{
  "model": "multi-label image tagger",
  "dataset": "regions of photos with short descriptions (Visual Genome)",
  "train_examples": 203450,
  "image_size": 64,
  "crop_scale_min": 0.5,
  "horizontal_flip": true,
  "translate": 0.06,
  "arch": "mobilenet_v2",
  "norm": "batchnorm",
  "activation": "relu",
  "drop_path": 0.1,
  "depths": [2, 3, 4, 2],
  "kernel_size": 5,
  "stem": "single",
  "expansion": 3,
  "widths": [40, 64, 120, 208],
  "num_labels": 300,
  "mixing": "mixup",
  "init": "torch_default",
  "residual_init": "none",
  "optimizer": "muon",
  "muon_scale": "original",
  "lr": 0.031,
  "momentum": 0.95,
  "nesterov": true,
  "orthogonalizer": "newton_schulz_5",
  "adamw_lr_other_params": 0.00093,
  "grad_clip": 1.0,
  "cautious_weight_decay": true,
  "steps": 8900,
  "batch_size": 256,
  "epochs": 11.2,
  "lr_schedule": "cosine",
  "final_lr_fraction": 0,
  "warmup_steps": 440,
  "weight_decay": 0.01,
  "adamw_weight_decay_other_params": 0.01
}
Rows from block 6, named by matrix and row number. Each number is 128 + 32 x the weight over its row's rms, rounded and kept within 0 to 255. All counts start at 0. Numbers have three digits each. After the name is the row's rms in percent of the matrix's.
# convs0: expand pointwise conv (model.blocks.6.convs.0.weight, 360x120x1x1), inputs 0-119
convs0.47 101:162105117080121112147145172152071141180080088129114109174115093122167087110068097138095109088144114111134107112173157115104146110057144157126140161107115134179161164130178037155155117125062105147095119056137104155115118062123127162199127117111136119159086074096103166109147139058188097132114119114139162162143127152144169143126140113133120189155156167156135089
convs0.48 097:097138125141139140124158090158130198102080079161144123122169143126115092093148109151150128156144159137114127094120181144142155169146167170115086097122095142173147134081135165132073104148083120117138088092061076176157135124110136168151116106106097122125178162113090148196105133064094105123118131101112046119164121074177176137122139154223179117146196128087119128
convs0.49 116:099177107110120131088125124121116140076127113074125120149047155163153143135109115120168122117068153157159169069094153090078159095117090082103122103202080119103103180095109136172122113131103077165091122130104113120144133131082123199188089082164172118117108160136155105100153162129132131186138067144169130118099102033155123158141097097144148139119146120076097107
convs0.50 100:027109138130122153147126109111123089120119112130097130151104071172135113090176057137070162101148113091161080141131182112092083131176125145166107168173155180116160119088124154114154115072102123154166080144142117098130135133163157154137092121090094103132129157130111141142137133068143137116120097189131143056097048100171112096071112122166166141176143165178149158
convs0.51 115:148134135109158152168164070097152194093104137144120104094131095134120135141163094131157128136130112124146192152132125097172149133130156145114118090180101144108170180123152160131147130094189132120128069123145120119073138127131100132146082104065049192097145189136119129115139175150114118144135186153103069138087008116106134146162126101166174112130116085081074156
convs0.52 112:182119102119157152108089163045100131120180072145091165109132133110113118084138086103188106132121130100152170171111116096179115152172178139109122153129108107129142087155130077160114176108101156115121130131125113100073067054136132171111163101111119148065138165124096131133160105180116116141065188110128175124162137107131094153154150090132062082153150163051106143
convs0.53 101:098024130131175146119077141133100143151160141162154142191155144176075154173116081187115187110057124100087148174119059162144050067144135130144123148100132101081092152145107138112146135160083119149157071126165113099162116035097167105088148114100108139093144143133116118137145135161136112124124098119102122114115163153152101102081112133113109156116078154125142102
convs0.54 094:145137108097117109127097127180162138124134173111152078163142159110128157049107129101163155074172147129111099105103173127173121181061147131119149094079138088142113112126099156111125113105170173079105147104170092205173159154135135165135076202125154141147119141156130122113095082170180140133132061120142118156165117138115122096087140194119147114158081131090178210
convs0.55 132:082115118126140114076074059161149161155112145117098114149115075148150110144184146156027151108105130116062179105145127114068155084128134132105144179094080131109083169156115100114137166093115092157133153125093169147117103144102112151087128061153104134148135092109098043127109112161148124073117095152120104127098134177211127140139111127146152142115120172173126067
convs0.56 080:110138157092065134155180115106096129112169123142183178125143157042102149128074167111154079125185052169108174093129156134085139118141123138108126080175183107100148049094132112140132087079087142104103131109170119200116110195167130118137127113124068142125127144131146139125112066155126133162138132149115120146146087124187085174101111079117124151109130169146096154
convs0.57 102:124144107186121114134181081067047200135099136145081135138186140147082110077181122107121082141117124084072108123066200155128110132126134119104150116147130152135123142131114107194088139152156141175082101150113101058102150197132115141091143086132126184210106104097119126140164133118132173136131145153131150173173123104197115099165123150136106144120126130115142167
convs0.58 102:136143113133102102151100109172139129122109081101093169179109128159164106123139123121132161159190109087154113144115158120116095117134070115095146123091141108123235078119101103112058175128143176137096104203113129108189120129147117156116179152161091146115135131136172088088143173139156132150128123082046133097172136137140176146092113129129114123098133221156158200
convs0.59 096:128162125095174099151138126187128120213155127090103108096054134119159095139142093156102161145146102149117183144051152178111142146183076107130136124125059097161178134127093142096103123104155162140175135162132153089130132122136125096151119101163134159079160141145167118163094096142102117126217108153137158082072059133167117133162095144128143113102117164135070188
convs0.60 098:113139205130107131102125159172123162105102106176100089120151095150152116130154191131145095126161114097121095104064127080167118118116167179119132140139091108047125146151147134137104136173164154144068178107149121101111185148089138109156134136081162163129098126077167176129141117167082110170170169126120137102091063089115070106119142107160067143174073146193166142
convs0.61 093:130148144144115135129142139146103134132112164150139182125151116095146150025151064103113076158165164159123098184155120100112062122129135143108082118162074122141112162107186189099141130111189145071082176140113135086146109115133121043135127124140131075111142133109090126165137149117096186166097131145115169131094122094141108114144104126085068179163205129135140191
convs0.62 104:082083063145170127101167048118141147120093139078133141141065090131118131121142196136117155122068023087106102093115112134149123147099170124147167084162151151176142094135139074082123145118143126159057147052147086141134122114153154127140125122085137175121116139145100123117063119086137154118093153210111101100111159102116141150124157149126150138079159105099096134
convs0.63 092:129089149210092117178120132134153115145119124083107152094167167166131129131162166187114158140161083156141167100108134088105137140095105159109108078158164156089155096123110107127182134105106126132151097116117150101193166100166096086105146123130146091086155110185223075150130137110166141123129079036128129092142136147105115098086152091136128093144149131056068093
convs0.64 103:115158075123093057147163144146108151177128121112130142165113133113119121061123166119115113193134075071128163149168130106157093158149144155093135131127143147135131205153116113109173171096113138069126097090055132160130104063086108109132093205162196139108170090124122125166141117173103116092129092138090149142132105051119079114187123103138104171118152101123096167
convs0.65 089:151191143126099196134155119135093176142190106146112098136170135139205126154128114095142119109149124113123138150155151112155141169110117080095093121156183075162116129172110155088139089108118072158222078172180112130159159137161145119145118091141120167131124091131113189111101110098144117168066115147149149099149128143116176087095093198136123120139141092195184082
convs0.66 107:130137112199119142131145109077129149141120115147069058140093053137125143079115158188143180123123058117132127096135147154178126166153177123100122133159074120102160069089156083172150140133139156138105143127133079164084100130116101094155153090119114096109120149039126137143101156166107139099184149102138098159155054133137098087094088126109194170156127134152144173
convs0.67 101:128082119174112099141149164137082084096097103153146136128133104156089151156149160174109164127105160040108120105127121079102169169081186131093115076138140112060151105121122129138066205109120194138191149113118112169062134147147142170095135080087126127087108129160130139099139085095149145138165178115141134113085212115114109197133117092132149107158160153120133114
convs0.68 105:048118109143171078148133105102097232101129136139122122096104124164068119152175181141154168124146093118048125136139128154122138111143096161165102099146158184124112185115173127078101121119115150107151102106083132092196167144122123116117179144136129164139123121155074175129154091067205116093115126088103164079110104112133113168115153118121143181127135091093173147
convs0.69 126:118151133143165103143101082079130197098107156079103142126191128108129131069106109118124149119088134161097127150084118111179159120172114101146125115135096116139085112154182191159060167176150163144117119142098085148062078137122126133144136126087107121128121111131143160160118166082136040109097184148160186118143117159081099162193132148191126068157160170116121162
convs0.70 117:201106122167096180158110187109090139136203107144137160094188076059146098135110141104142087137188101114154092171109087104122112141125136205148155092111126092142153131133115105118095184146070094109112152102119169118127212090105124091122108121178098131101120148115088159118129125111142116112053116115100072124132110136138171132136143198145119086158115153164110186
convs0.71 096:147103061121033109114171151146038085140115158163062130141119117091082158141141110173156119097160180132176157099156103117161139098148230157157081148177168156139211145119122078098164096120114107141129086121126159161107205116082161104117143162125090128173113124104153144096110145092137158140158133103137105130105125125112117120135072139130113155145123134160132117
convs0.72 110:097137122119090113149142101102178072150160137160101152092162155153106072111115159077128105106096164175122088123102125163073116109134144151117175179169151122115155122149090199113113115132173131151143133177081115081065197126164137134157205127084087118096114133108124168082109157138123104106114105094070156081161103157162098134127184145147200139201148162137158118
convs0.73 098:118111096110148117076108116160094071109110123079169085105069092159133121139167150165197171133150152161155135165091149117129105096143140136173109121072158071160132106098140202132138117129111111091104131151082123146092097171140095123102191122132170125182167132103141130228139112126140044100118102189125149111086151140087113139197100114108089147152097148143117167
convs0.74 095:109123091145162100161149084110159161176143136164146169108084084099096073080093143160180093141164118155156149101121079107115040154108153059126138142020178127122119142162112171140110090069113130076122043118157140123103141130104115179113150140117151108079099142153122162116119085122136146137140090126155087126175117103104124188191116120154141139127161164113111139
convs0.75 099:091095154106128040107079115129147152171099107083142168169151176122122165141123103138129107117075121095106133098205027130164149093097150183116072135100124159157123101178126093077116117096107132055161146105174125075188131147107119155126153159177138088110100119075198103109125163137124151179154155146100123135172137097148117172110147158143116135129143126124092116
convs0.76 105:080093101139121101124146139112088130137140147182080122090106159159113125086112102144182173166172158125190108165141150085167097095131149133086092193186123102153104132184112146170101099160109165059156143082080114184082125085139074132104065192074147126120144170102123156119131093107154115160114146137102127144156179098172076098109123123148132116170170154137079127
convs0.77 116:155180132129121078089129160098060139149097077066165105138087163100112090161119123124144093125098112108099074161145081091131104123132188124146168116116173153098176174121226134107101138121151175156092136093133153119119142117163146169124146125132112143172108138077141085057104141142070114143184085134131103106108103065106101141169174097165071171138121154141165155
convs0.78 114:117099107155162134138125088139098125119167143126099086083153061094153120087118118107127172082088101111169097117128104170156137110139141182080066178100129119141131198144076172171171143131192153154140047132107117166134146106120150120133124137112132118105118093148118174099094141138144136122139052142074074102080151177186101127085146098125127192128178066130179117
convs0.79 081:137130154126073144148052124161164140063105236120093073118139165118062116161169120151155130126155094082060154112117079173120111114116098145132097081075119147117137187075169172151111149101141136147160141098155130155138169158108147170136151133153152131162160159138117132065136123104124115155084104157140139172107125151160109129146123113109081151122187077055152155
convs0.80 103:080121117086141186123067129086142101099140179103084061151102130111132191157219092155134093129142048116129166186114105145124145134129102156137159100132155117134173129079086130097132050156126140181161094120127149072163152070096127139064057101094136116163113127161143123124155131116173100149134150128075114139156123116170093090162140158140134139085115167118122145
convs0.81 095:112187115141051112106132130094099150128114159223162068108123123125164109116151112162153155143122177111121105110168182116079113128160104102071154077132102121105103145140091081167137126125080090124081145115068168118145184116101190120129101171158168158107118121152119154166100127124126112092121024124133130155148095134158094127075116136120068123125094146117199166
convs0.82 102:125146148181218087132135166144169131077134110095105140145059099148154116132089173069120218177097095181114141062121152148145122101159128068141087046173129142098135108138119094137152128071143136137102164121103088099136128128155099133147131152152146157151137107124102103085104148176054054123132085126095095161133117121101140082131098147113090138123140108142179107
convs0.83 121:185141126089127119115113085176168094147136175121113123129144120145157052180168106120127105101102238136114172123105128117102110083082143150144140160178133118121159093100128133151148202180114104116158185156123151157150106098182116114123086136159096119152087180145137124101168149112115092194090100119076189164115131111128106176149075113069130131175145177100118123
convs0.84 108:160178142087127093149151108110135093181082143151104113149147143147153087132111183128112131132075166072097151134092098114075117069163144121141138079165115125162155125110065158165139158089155135093219096162152103139146101130123159140128121123144152156135132099175106092125126097145083130143072151123153121174086128154198111117201077113097100048075105156085177113
convs0.85 109:084112143063105102111121122134119153129150094134090135158157148107139125186159093182088148111163181182166083161203085102183091157189107159143145115151099105112125172090104066094116097110123131134126161139111143131129122069193176126174134147126117149082170139146116187147147187173148127110120156071091122110162141144163145100064113063149135134107143147166137183
convs0.86 122:189126115086091151161093171106136076078140100135082096123128117152155108136145150131128091145155166040133125136162202161085125171102135190123148163152127126060107103179210087141171169126104072147079117162119078111120126149126144141135179077157124118139132147118113123107124083150112109144101072084140141165097128112068069126121160083113071110130167110140145158
convs0.87 103:110167129185149186169072143130202111140197166144088103123134107113131112167098132118078173141147099086157117157169110141131158107129118091105147127142073098091117101148083093105076125144131041151123117091148098167079070137111127071150168122130121128089121129161168088132105089178162114153122063091102102085116074149151113134154151117121135168205131146145147180
convs0.88 096:128067120144117131090144151136115135100097153104175176183118113100121080165147124129148206083112120167141158149107170155085166160156115144143078156197134089147154139111108100148116054206172105109083151095103116135104177166111126103126066181179107192133136085191144111146130141120151171141144153141149107190120105097128127106148116126085165173145091159098078129
convs0.89 107:146117118122099192124121168107120142069146117169063052155116082134062104130118096107148175087116070165135113076138094155172103112181151145125126087147073115129168142173103119082114132116113133119039097129092132130125100141122080136156151141128116135126119145146107151075079134188144164102128174148139063141142081111124115069096117157105158202136104108124154199
convs0.90 092:127131153123134144129121166138160118119143139160120103120095143120085143152099110170097134093097100125127114102096133129087075039102156101169157088057093113128089145124088173175096132088106152123133129095074139082110163124153128124142155072138090125087109120184119147156179141113078109103099164227076122173127109155095134125127136093144112093060067225107127156
convs0.91 094:105078120083121142110164168137075125184146105136176130129056140095154123167144137129159148112174098106127190127048122101109141106092142098160168120129187106157153128147146134147111138083142175162098134120110127000103107144150118145180169120112112145151139147099133189135101107211115147061131143165112124184175099135140100098111135150147105179132097154132146146
convs0.92 107:144126156124216109152099104093112142092125142128133088104103118125161116167111111154087140144088182144123084154124086157124109160121149107114122101145169122150156140114163096110154106129170122177185141113108066198074131129134155092108154082073105143134156109097145167096151168042121102127076139113150115107108116095157203097096074105178227112166171148128101122
convs0.93 115:159091071122161141131107151137177082105100153085133135098169149194117176160189151169104109088141106098092118108107158103140067130119097094172133121081118177093102147135105170184154143139113110118169151141120114127097141158130139156138152131126175121152133175168120187139120154096117102149122111106099113234127101181080148163163155132105123077122128018095157104
convs0.94 083:127162195116150070117177139154111164150103030103132119085172105079125137111136083155132155085166140137073128128106155133141162143126136175116095172106138094151182090130111146061130107125151067131161110168060137149141122120147107102134131094084097161096129154186164133144157112121141159133130087136178124149089076120138090165124144083107139144155198203178172146
convs0.95 104:100109169116131147145106131107108122198132099121077089099103087163172051061154118075124109132141126147111109136157155110083202215170110184098065125142144114123146106132085128127122089115108184123146087105134112110141132182091074112093171142149061118141121128083091073067119128075135120143147111142151157105136150085168139136071106165079124103159131113113132156
convs0.96 092:154135085104063120125156065160148159073166145141145135135106095148196133135100160138111077146128135116088112108084158189095122156118174158065113116113097129174179122161143123137088116189153154211119136133111186081177095076100100103117158162118106093125115150139134047134117102161150104146119096088118147071161136067110166100107111115088101108132086174113110102