From a checkpoint of a small multi-label image tagger: 1.27M parameters, norm batchnorm.
Rows from block 7, named by matrix and row number. Each number is 200 + 30 x the weight over its row's rms, rounded and kept within 0 to 999. All counts start at 0. After the name is the row's rms in percent of the matrix's.
# convs0: expand pointwise conv (model.blocks.7.convs.0.weight, 360x120x1x1), inputs 0-119
convs0.179,095,153,225,186,220,208,228,162,174,233,195,172,129,174,277,176,191,180,245,182,182,199,228,221,230,143,157,200,245,218,227,208,214,210,198,224,194,121,182,222,214,253,148,231,211,280,185,185,202,177,205,194,236,202,221,187,187,193,229,225,196,184,198,210,185,204,227,235,171,167,174,158,181,190,217,207,201,208,208,222,116,214,196,204,184,249,219,190,213,212,216,206,174,203,222,231,151,242,179,216,174,221,260,184,135,192,192,167,187,195,186,196,246,210,203,178,218,269,209,145,192
convs0.180,119,233,203,189,221,199,159,160,194,179,192,171,209,185,271,137,205,187,234,259,187,231,188,205,189,192,187,210,189,221,188,195,162,195,150,147,206,191,193,219,228,188,206,247,212,267,192,162,250,233,182,188,207,204,194,129,176,175,214,188,182,250,213,227,201,166,190,189,262,150,137,212,133,142,192,214,176,200,212,225,192,204,158,169,181,197,224,200,187,214,152,147,160,231,190,219,158,172,238,146,215,201,249,206,197,201,206,166,227,161,222,141,171,236,197,197,222,190,185,217,215
convs0.181,084,249,198,202,218,175,210,233,182,262,185,139,204,214,220,217,253,198,195,167,200,223,177,229,231,226,167,178,207,233,174,203,203,207,193,200,254,193,186,207,169,190,224,157,135,195,212,247,165,202,182,153,198,178,187,205,230,234,202,192,197,196,257,222,173,190,179,157,162,205,196,232,226,192,230,223,264,162,161,220,211,188,171,180,155,146,265,166,208,202,168,216,249,189,213,172,191,229,181,158,214,206,142,228,205,146,208,191,275,224,273,198,219,231,144,220,192,228,207,214,202
convs0.182,083,195,209,257,206,182,175,199,164,223,200,245,182,183,219,184,203,157,195,173,233,193,196,227,189,237,179,191,210,202,257,168,158,217,190,235,210,252,172,168,292,205,174,189,208,186,184,233,127,224,183,223,152,227,206,185,221,167,174,163,220,217,240,191,190,140,249,173,206,125,185,211,161,214,191,186,269,182,176,209,174,193,206,235,149,182,166,195,144,200,187,166,205,222,145,210,217,167,188,192,191,195,171,211,237,213,177,253,163,133,208,207,233,225,185,184,167,217,225,192,183
convs0.183,107,192,159,215,215,212,240,242,224,220,225,187,242,162,173,172,200,130,174,149,192,176,210,209,233,256,185,186,178,174,204,215,192,176,179,177,175,206,235,189,194,213,161,151,150,199,213,177,207,168,219,278,168,219,178,148,221,147,228,202,231,223,191,211,183,210,216,213,189,228,154,235,199,188,212,266,185,250,188,172,280,204,169,229,237,160,178,213,196,214,202,187,191,242,239,185,216,168,203,183,224,245,265,266,203,209,214,202,204,202,177,179,214,234,165,200,220,228,203,266,223
convs0.184,103,200,215,191,183,226,221,181,249,164,240,204,187,191,247,149,176,239,253,208,188,222,228,180,179,208,245,199,267,214,220,178,185,195,162,200,190,191,204,229,180,154,171,153,179,168,175,250,189,200,183,214,216,203,193,235,184,172,147,167,209,185,160,204,197,171,183,212,228,185,189,260,204,261,219,203,172,200,221,187,269,206,197,201,223,229,231,159,223,274,195,195,174,224,143,229,228,205,167,147,267,187,135,231,245,188,244,195,205,185,204,237,211,193,183,235,202,175,220,183,263
convs0.185,105,203,138,155,191,234,173,166,224,233,202,174,219,206,198,173,256,164,209,217,178,186,181,163,241,202,179,204,210,173,251,171,211,146,161,223,187,129,253,245,252,204,210,231,153,220,204,136,210,183,249,192,233,180,205,213,161,207,183,227,150,209,217,207,232,226,167,152,145,175,244,199,184,182,159,191,206,182,238,232,168,227,204,224,191,231,181,166,237,172,187,176,220,193,174,196,177,209,215,216,175,154,155,133,193,249,197,226,196,194,194,201,165,194,215,199,202,223,194,209,275
convs0.186,086,191,188,184,194,227,213,166,190,218,187,156,194,284,222,196,199,169,216,151,246,231,217,192,159,234,179,215,210,203,233,184,199,142,167,171,117,188,207,202,201,214,235,214,185,163,184,189,174,192,184,248,183,239,202,201,221,175,171,231,238,152,219,222,195,197,246,234,201,211,189,204,185,219,188,166,153,163,219,206,173,193,156,205,238,208,170,225,282,145,198,204,244,229,173,185,228,173,99,231,193,178,185,161,221,193,200,245,211,133,157,191,206,186,219,200,218,181,191,213,222
convs0.187,080,174,204,207,182,176,248,226,216,211,192,245,235,178,185,233,221,170,166,178,228,179,230,218,194,229,198,251,183,270,239,190,171,206,219,151,167,201,192,200,220,187,176,192,153,236,221,185,275,188,150,190,206,196,215,176,254,197,147,211,251,215,218,267,164,186,175,220,184,149,171,196,248,203,185,219,269,202,170,260,216,141,180,216,139,189,174,180,166,216,201,182,169,231,206,203,225,199,204,220,212,197,164,179,213,207,278,143,221,207,216,222,200,182,210,245,209,217,217,234,191
convs0.188,098,262,164,210,153,182,239,188,259,203,213,142,227,226,214,202,193,200,203,210,237,133,213,188,226,168,229,230,221,235,233,194,189,198,233,203,138,168,117,253,263,212,209,192,201,198,187,232,198,180,207,239,205,221,201,213,154,202,240,178,209,187,227,205,183,217,191,176,189,200,210,165,190,187,147,208,180,197,190,195,196,199,221,243,169,242,236,150,177,181,173,234,242,199,131,198,233,190,180,193,147,171,220,144,209,205,157,136,173,209,190,216,195,201,198,210,242,252,204,246,169
convs0.189,090,179,188,198,198,241,195,148,244,120,194,238,203,183,239,200,202,148,185,177,169,256,192,227,153,232,197,197,185,211,228,154,200,230,130,191,195,250,226,201,211,187,141,229,172,212,238,148,185,202,170,196,234,217,165,206,148,235,209,226,233,169,222,158,211,154,153,188,207,200,188,197,144,184,212,183,216,201,172,161,181,131,163,198,205,193,213,166,256,220,247,183,147,235,156,179,220,171,153,179,188,190,195,238,192,193,166,209,167,161,154,191,206,191,214,187,218,209,181,209,190
convs0.190,113,251,205,252,182,179,219,205,260,190,180,198,182,195,191,229,191,265,226,239,197,169,206,167,212,189,206,198,158,177,260,200,210,219,170,201,230,241,136,221,224,153,194,273,188,222,204,201,252,193,142,218,192,191,221,287,181,234,254,225,231,245,167,198,230,204,214,223,191,213,198,233,260,180,232,214,195,209,237,190,167,208,179,150,205,214,248,187,191,162,218,192,204,153,180,156,177,192,202,193,185,216,219,163,138,226,154,223,224,217,234,200,220,210,188,188,231,152,233,205,217
convs0.191,103,230,170,249,260,194,243,161,199,195,216,234,202,291,182,143,163,283,242,213,243,223,202,218,180,201,235,211,189,220,222,166,221,172,202,170,183,170,178,252,225,207,262,209,179,265,197,191,211,214,202,210,213,194,193,189,193,155,138,197,155,198,195,168,215,226,209,209,213,228,195,166,177,158,214,177,202,224,206,159,212,179,242,234,208,228,213,148,212,203,223,178,231,190,191,249,177,240,209,229,210,206,204,245,134,195,173,230,152,211,206,202,191,204,214,161,159,199,177,218,252
convs0.192,083,193,228,256,183,186,219,154,198,252,162,219,167,231,130,208,202,216,230,195,207,232,222,228,161,224,154,130,196,184,250,194,188,171,232,199,216,171,204,174,153,216,215,179,245,208,230,237,185,201,192,169,211,171,195,234,212,199,166,210,221,174,207,172,245,144,198,205,233,205,206,162,196,191,182,184,198,249,170,187,128,198,213,251,165,145,232,132,235,186,198,156,216,216,206,217,189,181,218,165,174,200,178,207,269,196,165,175,230,181,230,224,174,218,197,132,165,178,240,202,227
convs0.193,104,220,129,174,184,205,143,149,191,159,173,196,232,195,145,207,214,196,228,183,223,201,162,172,212,201,291,201,245,202,183,218,188,225,223,226,176,251,192,224,223,222,136,236,210,240,164,224,207,165,185,235,187,249,263,186,202,221,181,212,197,231,210,148,166,172,236,183,214,177,218,186,232,213,220,206,281,190,235,209,156,187,179,218,152,207,196,171,216,202,149,225,212,145,177,225,214,221,196,211,197,185,165,191,177,210,231,205,207,210,161,198,180,231,145,258,216,243,196,207,210
convs0.194,106,213,195,196,209,254,229,187,229,182,224,179,121,230,186,194,178,218,164,199,200,203,236,183,177,173,172,190,218,241,183,242,182,188,206,211,204,179,205,275,231,180,145,161,221,193,166,217,169,180,205,156,180,145,227,167,249,184,204,225,184,223,223,209,220,204,184,184,179,257,236,219,227,215,183,262,168,197,204,209,258,218,165,213,231,204,185,161,209,170,198,176,132,196,223,254,195,209,289,234,224,195,178,138,205,163,180,150,224,191,181,188,177,152,161,194,216,207,219,161,183
convs0.195,107,153,194,215,226,187,212,201,224,221,233,196,209,190,234,165,188,206,253,228,201,264,236,248,223,263,170,212,180,215,194,159,198,225,161,219,204,226,164,233,205,220,196,207,250,211,242,184,229,208,216,187,212,231,257,182,260,230,237,173,155,169,165,259,202,204,184,159,234,192,229,178,212,221,212,251,192,185,155,200,257,196,164,200,208,240,210,241,155,187,180,205,207,207,141,204,230,152,246,176,173,195,161,137,221,187,173,206,190,189,192,173,209,227,239,171,210,238,203,268,170
convs0.196,120,177,265,124,194,189,213,190,228,188,183,211,214,196,234,196,164,199,183,198,166,186,235,214,204,180,197,172,176,201,204,121,222,220,224,170,242,150,168,164,202,221,203,201,201,187,247,234,203,172,142,217,163,187,163,220,174,236,182,208,179,227,209,239,179,230,211,202,160,273,222,216,217,164,179,183,214,224,204,246,195,224,180,161,236,205,168,183,227,219,215,178,140,235,190,221,237,219,149,195,193,156,188,134,137,165,225,260,190,223,199,211,181,209,185,175,234,251,152,169,188
convs0.197,087,172,242,203,207,245,182,152,226,168,255,199,209,240,219,196,214,167,197,164,247,283,204,225,157,197,174,215,175,224,183,183,156,237,217,281,193,204,215,190,198,201,199,183,177,236,279,164,210,186,252,151,139,229,208,216,184,185,227,156,191,243,174,232,203,172,185,195,178,195,221,198,202,218,214,175,252,230,219,232,245,185,201,178,227,267,195,190,222,267,174,196,189,247,198,204,200,239,181,181,162,171,213,222,211,207,159,195,221,261,234,231,200,211,196,169,175,196,224,213,194
convs0.198,099,220,218,161,246,246,183,225,168,205,221,174,184,211,213,184,215,192,215,257,230,186,244,193,209,225,212,200,196,251,200,142,161,201,209,187,172,206,173,202,161,196,189,267,190,202,265,162,205,266,172,149,204,190,155,217,207,222,207,180,95,214,202,161,208,198,239,234,211,206,209,132,197,227,198,239,170,237,202,151,217,234,142,150,215,187,180,212,236,198,219,206,186,232,179,265,198,195,215,186,228,231,189,183,228,183,226,173,200,195,188,205,186,188,182,266,185,189,246,209,161
convs0.199,111,207,181,200,210,217,197,210,179,219,163,249,233,182,203,245,191,146,180,148,240,206,200,215,211,205,167,186,212,142,140,211,186,149,172,188,244,282,197,201,214,173,210,184,156,192,228,179,234,192,220,198,241,236,166,204,188,198,234,236,215,175,175,189,211,209,183,183,226,233,198,176,254,239,199,213,167,213,167,150,211,253,203,203,162,174,186,141,196,247,195,282,156,155,199,171,218,219,200,194,138,219,226,149,193,219,217,196,241,213,180,191,180,171,176,152,219,203,252,222,239
convs0.200,106,214,228,197,164,226,157,214,181,228,173,220,209,196,203,154,244,232,207,202,179,255,202,209,202,249,203,221,175,150,206,155,250,186,188,242,195,177,204,223,268,204,181,217,250,204,211,256,216,154,242,206,180,182,180,164,196,230,217,176,247,202,170,193,227,145,201,199,235,175,122,175,268,230,211,196,177,183,235,234,199,205,229,194,238,228,181,188,191,208,216,197,139,218,246,201,271,144,152,151,205,166,196,175,204,231,209,211,239,228,204,200,163,171,150,205,182,209,208,174,199
convs0.201,082,160,191,153,201,258,202,195,185,188,188,171,211,176,256,191,210,194,224,194,282,256,214,203,165,169,184,221,234,163,187,196,206,219,167,203,201,169,187,221,177,160,169,229,156,213,164,146,175,217,188,162,188,250,243,162,203,235,198,241,144,246,155,202,163,175,180,237,218,165,160,196,176,199,188,163,193,195,229,199,211,252,208,199,193,222,144,242,206,175,193,194,170,216,199,200,185,192,184,221,194,212,148,178,179,225,229,249,233,204,198,188,168,216,155,248,103,173,233,200,192
convs0.202,110,158,165,212,219,187,224,234,268,180,222,191,219,193,216,213,170,134,241,160,223,227,177,209,222,214,163,198,209,191,171,243,204,193,255,239,255,196,189,255,224,193,206,134,191,191,232,198,199,158,223,198,245,192,231,183,276,222,211,217,246,166,220,226,133,178,197,223,235,150,195,211,249,206,224,185,157,207,204,211,182,198,184,223,260,238,197,186,156,232,220,205,192,182,224,185,257,180,177,204,201,209,162,208,193,202,194,180,206,127,210,187,127,165,194,213,236,181,206,227,174
convs0.203,114,221,194,162,208,278,188,169,221,189,188,197,243,199,177,210,192,206,247,221,210,283,199,248,130,180,217,195,163,180,190,135,254,209,251,219,254,199,155,202,192,220,230,209,180,215,213,179,232,226,219,187,201,163,139,199,217,184,178,222,131,206,199,212,186,210,190,247,168,202,195,150,158,171,193,201,154,195,177,236,204,228,172,199,215,188,209,171,163,207,244,187,187,197,173,203,254,179,166,185,205,187,211,254,169,173,208,206,217,204,179,279,246,162,206,167,186,200,179,206,245
convs0.204,096,188,168,191,187,254,244,165,229,239,215,188,214,123,233,198,172,200,176,215,184,174,222,178,195,214,274,228,190,216,202,214,200,167,215,215,187,179,200,255,209,157,182,222,189,216,250,174,232,161,228,179,195,177,238,221,159,186,202,169,163,209,215,145,263,200,202,236,236,195,215,170,193,198,229,208,279,221,189,215,212,251,190,167,219,167,228,146,231,206,224,208,171,194,254,176,240,201,203,149,230,184,208,288,158,184,193,176,218,197,195,227,164,226,148,195,191,229,214,237,195
convs0.205,092,211,176,238,183,223,142,206,248,180,196,181,208,259,190,242,230,223,188,237,162,193,187,202,143,252,261,175,204,181,173,238,207,194,207,224,257,192,210,173,180,186,161,209,216,175,192,178,241,204,224,210,217,268,249,184,150,224,200,212,234,192,210,218,257,164,208,200,249,227,234,172,180,200,222,232,185,174,152,162,241,219,156,199,233,168,225,181,228,236,248,184,198,211,238,201,240,168,204,187,174,174,206,218,180,207,242,172,221,205,174,173,140,194,187,197,177,197,249,123,230
convs0.206,109,160,224,200,166,167,208,161,179,233,220,206,162,222,173,228,220,180,188,180,215,191,174,217,184,183,186,192,210,203,219,228,214,227,162,165,214,154,168,206,257,179,92,175,159,146,215,193,206,205,150,164,258,155,215,185,228,174,251,218,247,165,235,227,207,179,149,224,200,186,183,237,161,237,226,228,196,138,270,221,178,185,235,218,170,144,261,238,206,215,219,217,209,239,188,197,200,175,179,198,179,199,193,234,225,190,212,209,179,212,233,200,182,198,206,190,199,178,242,260,210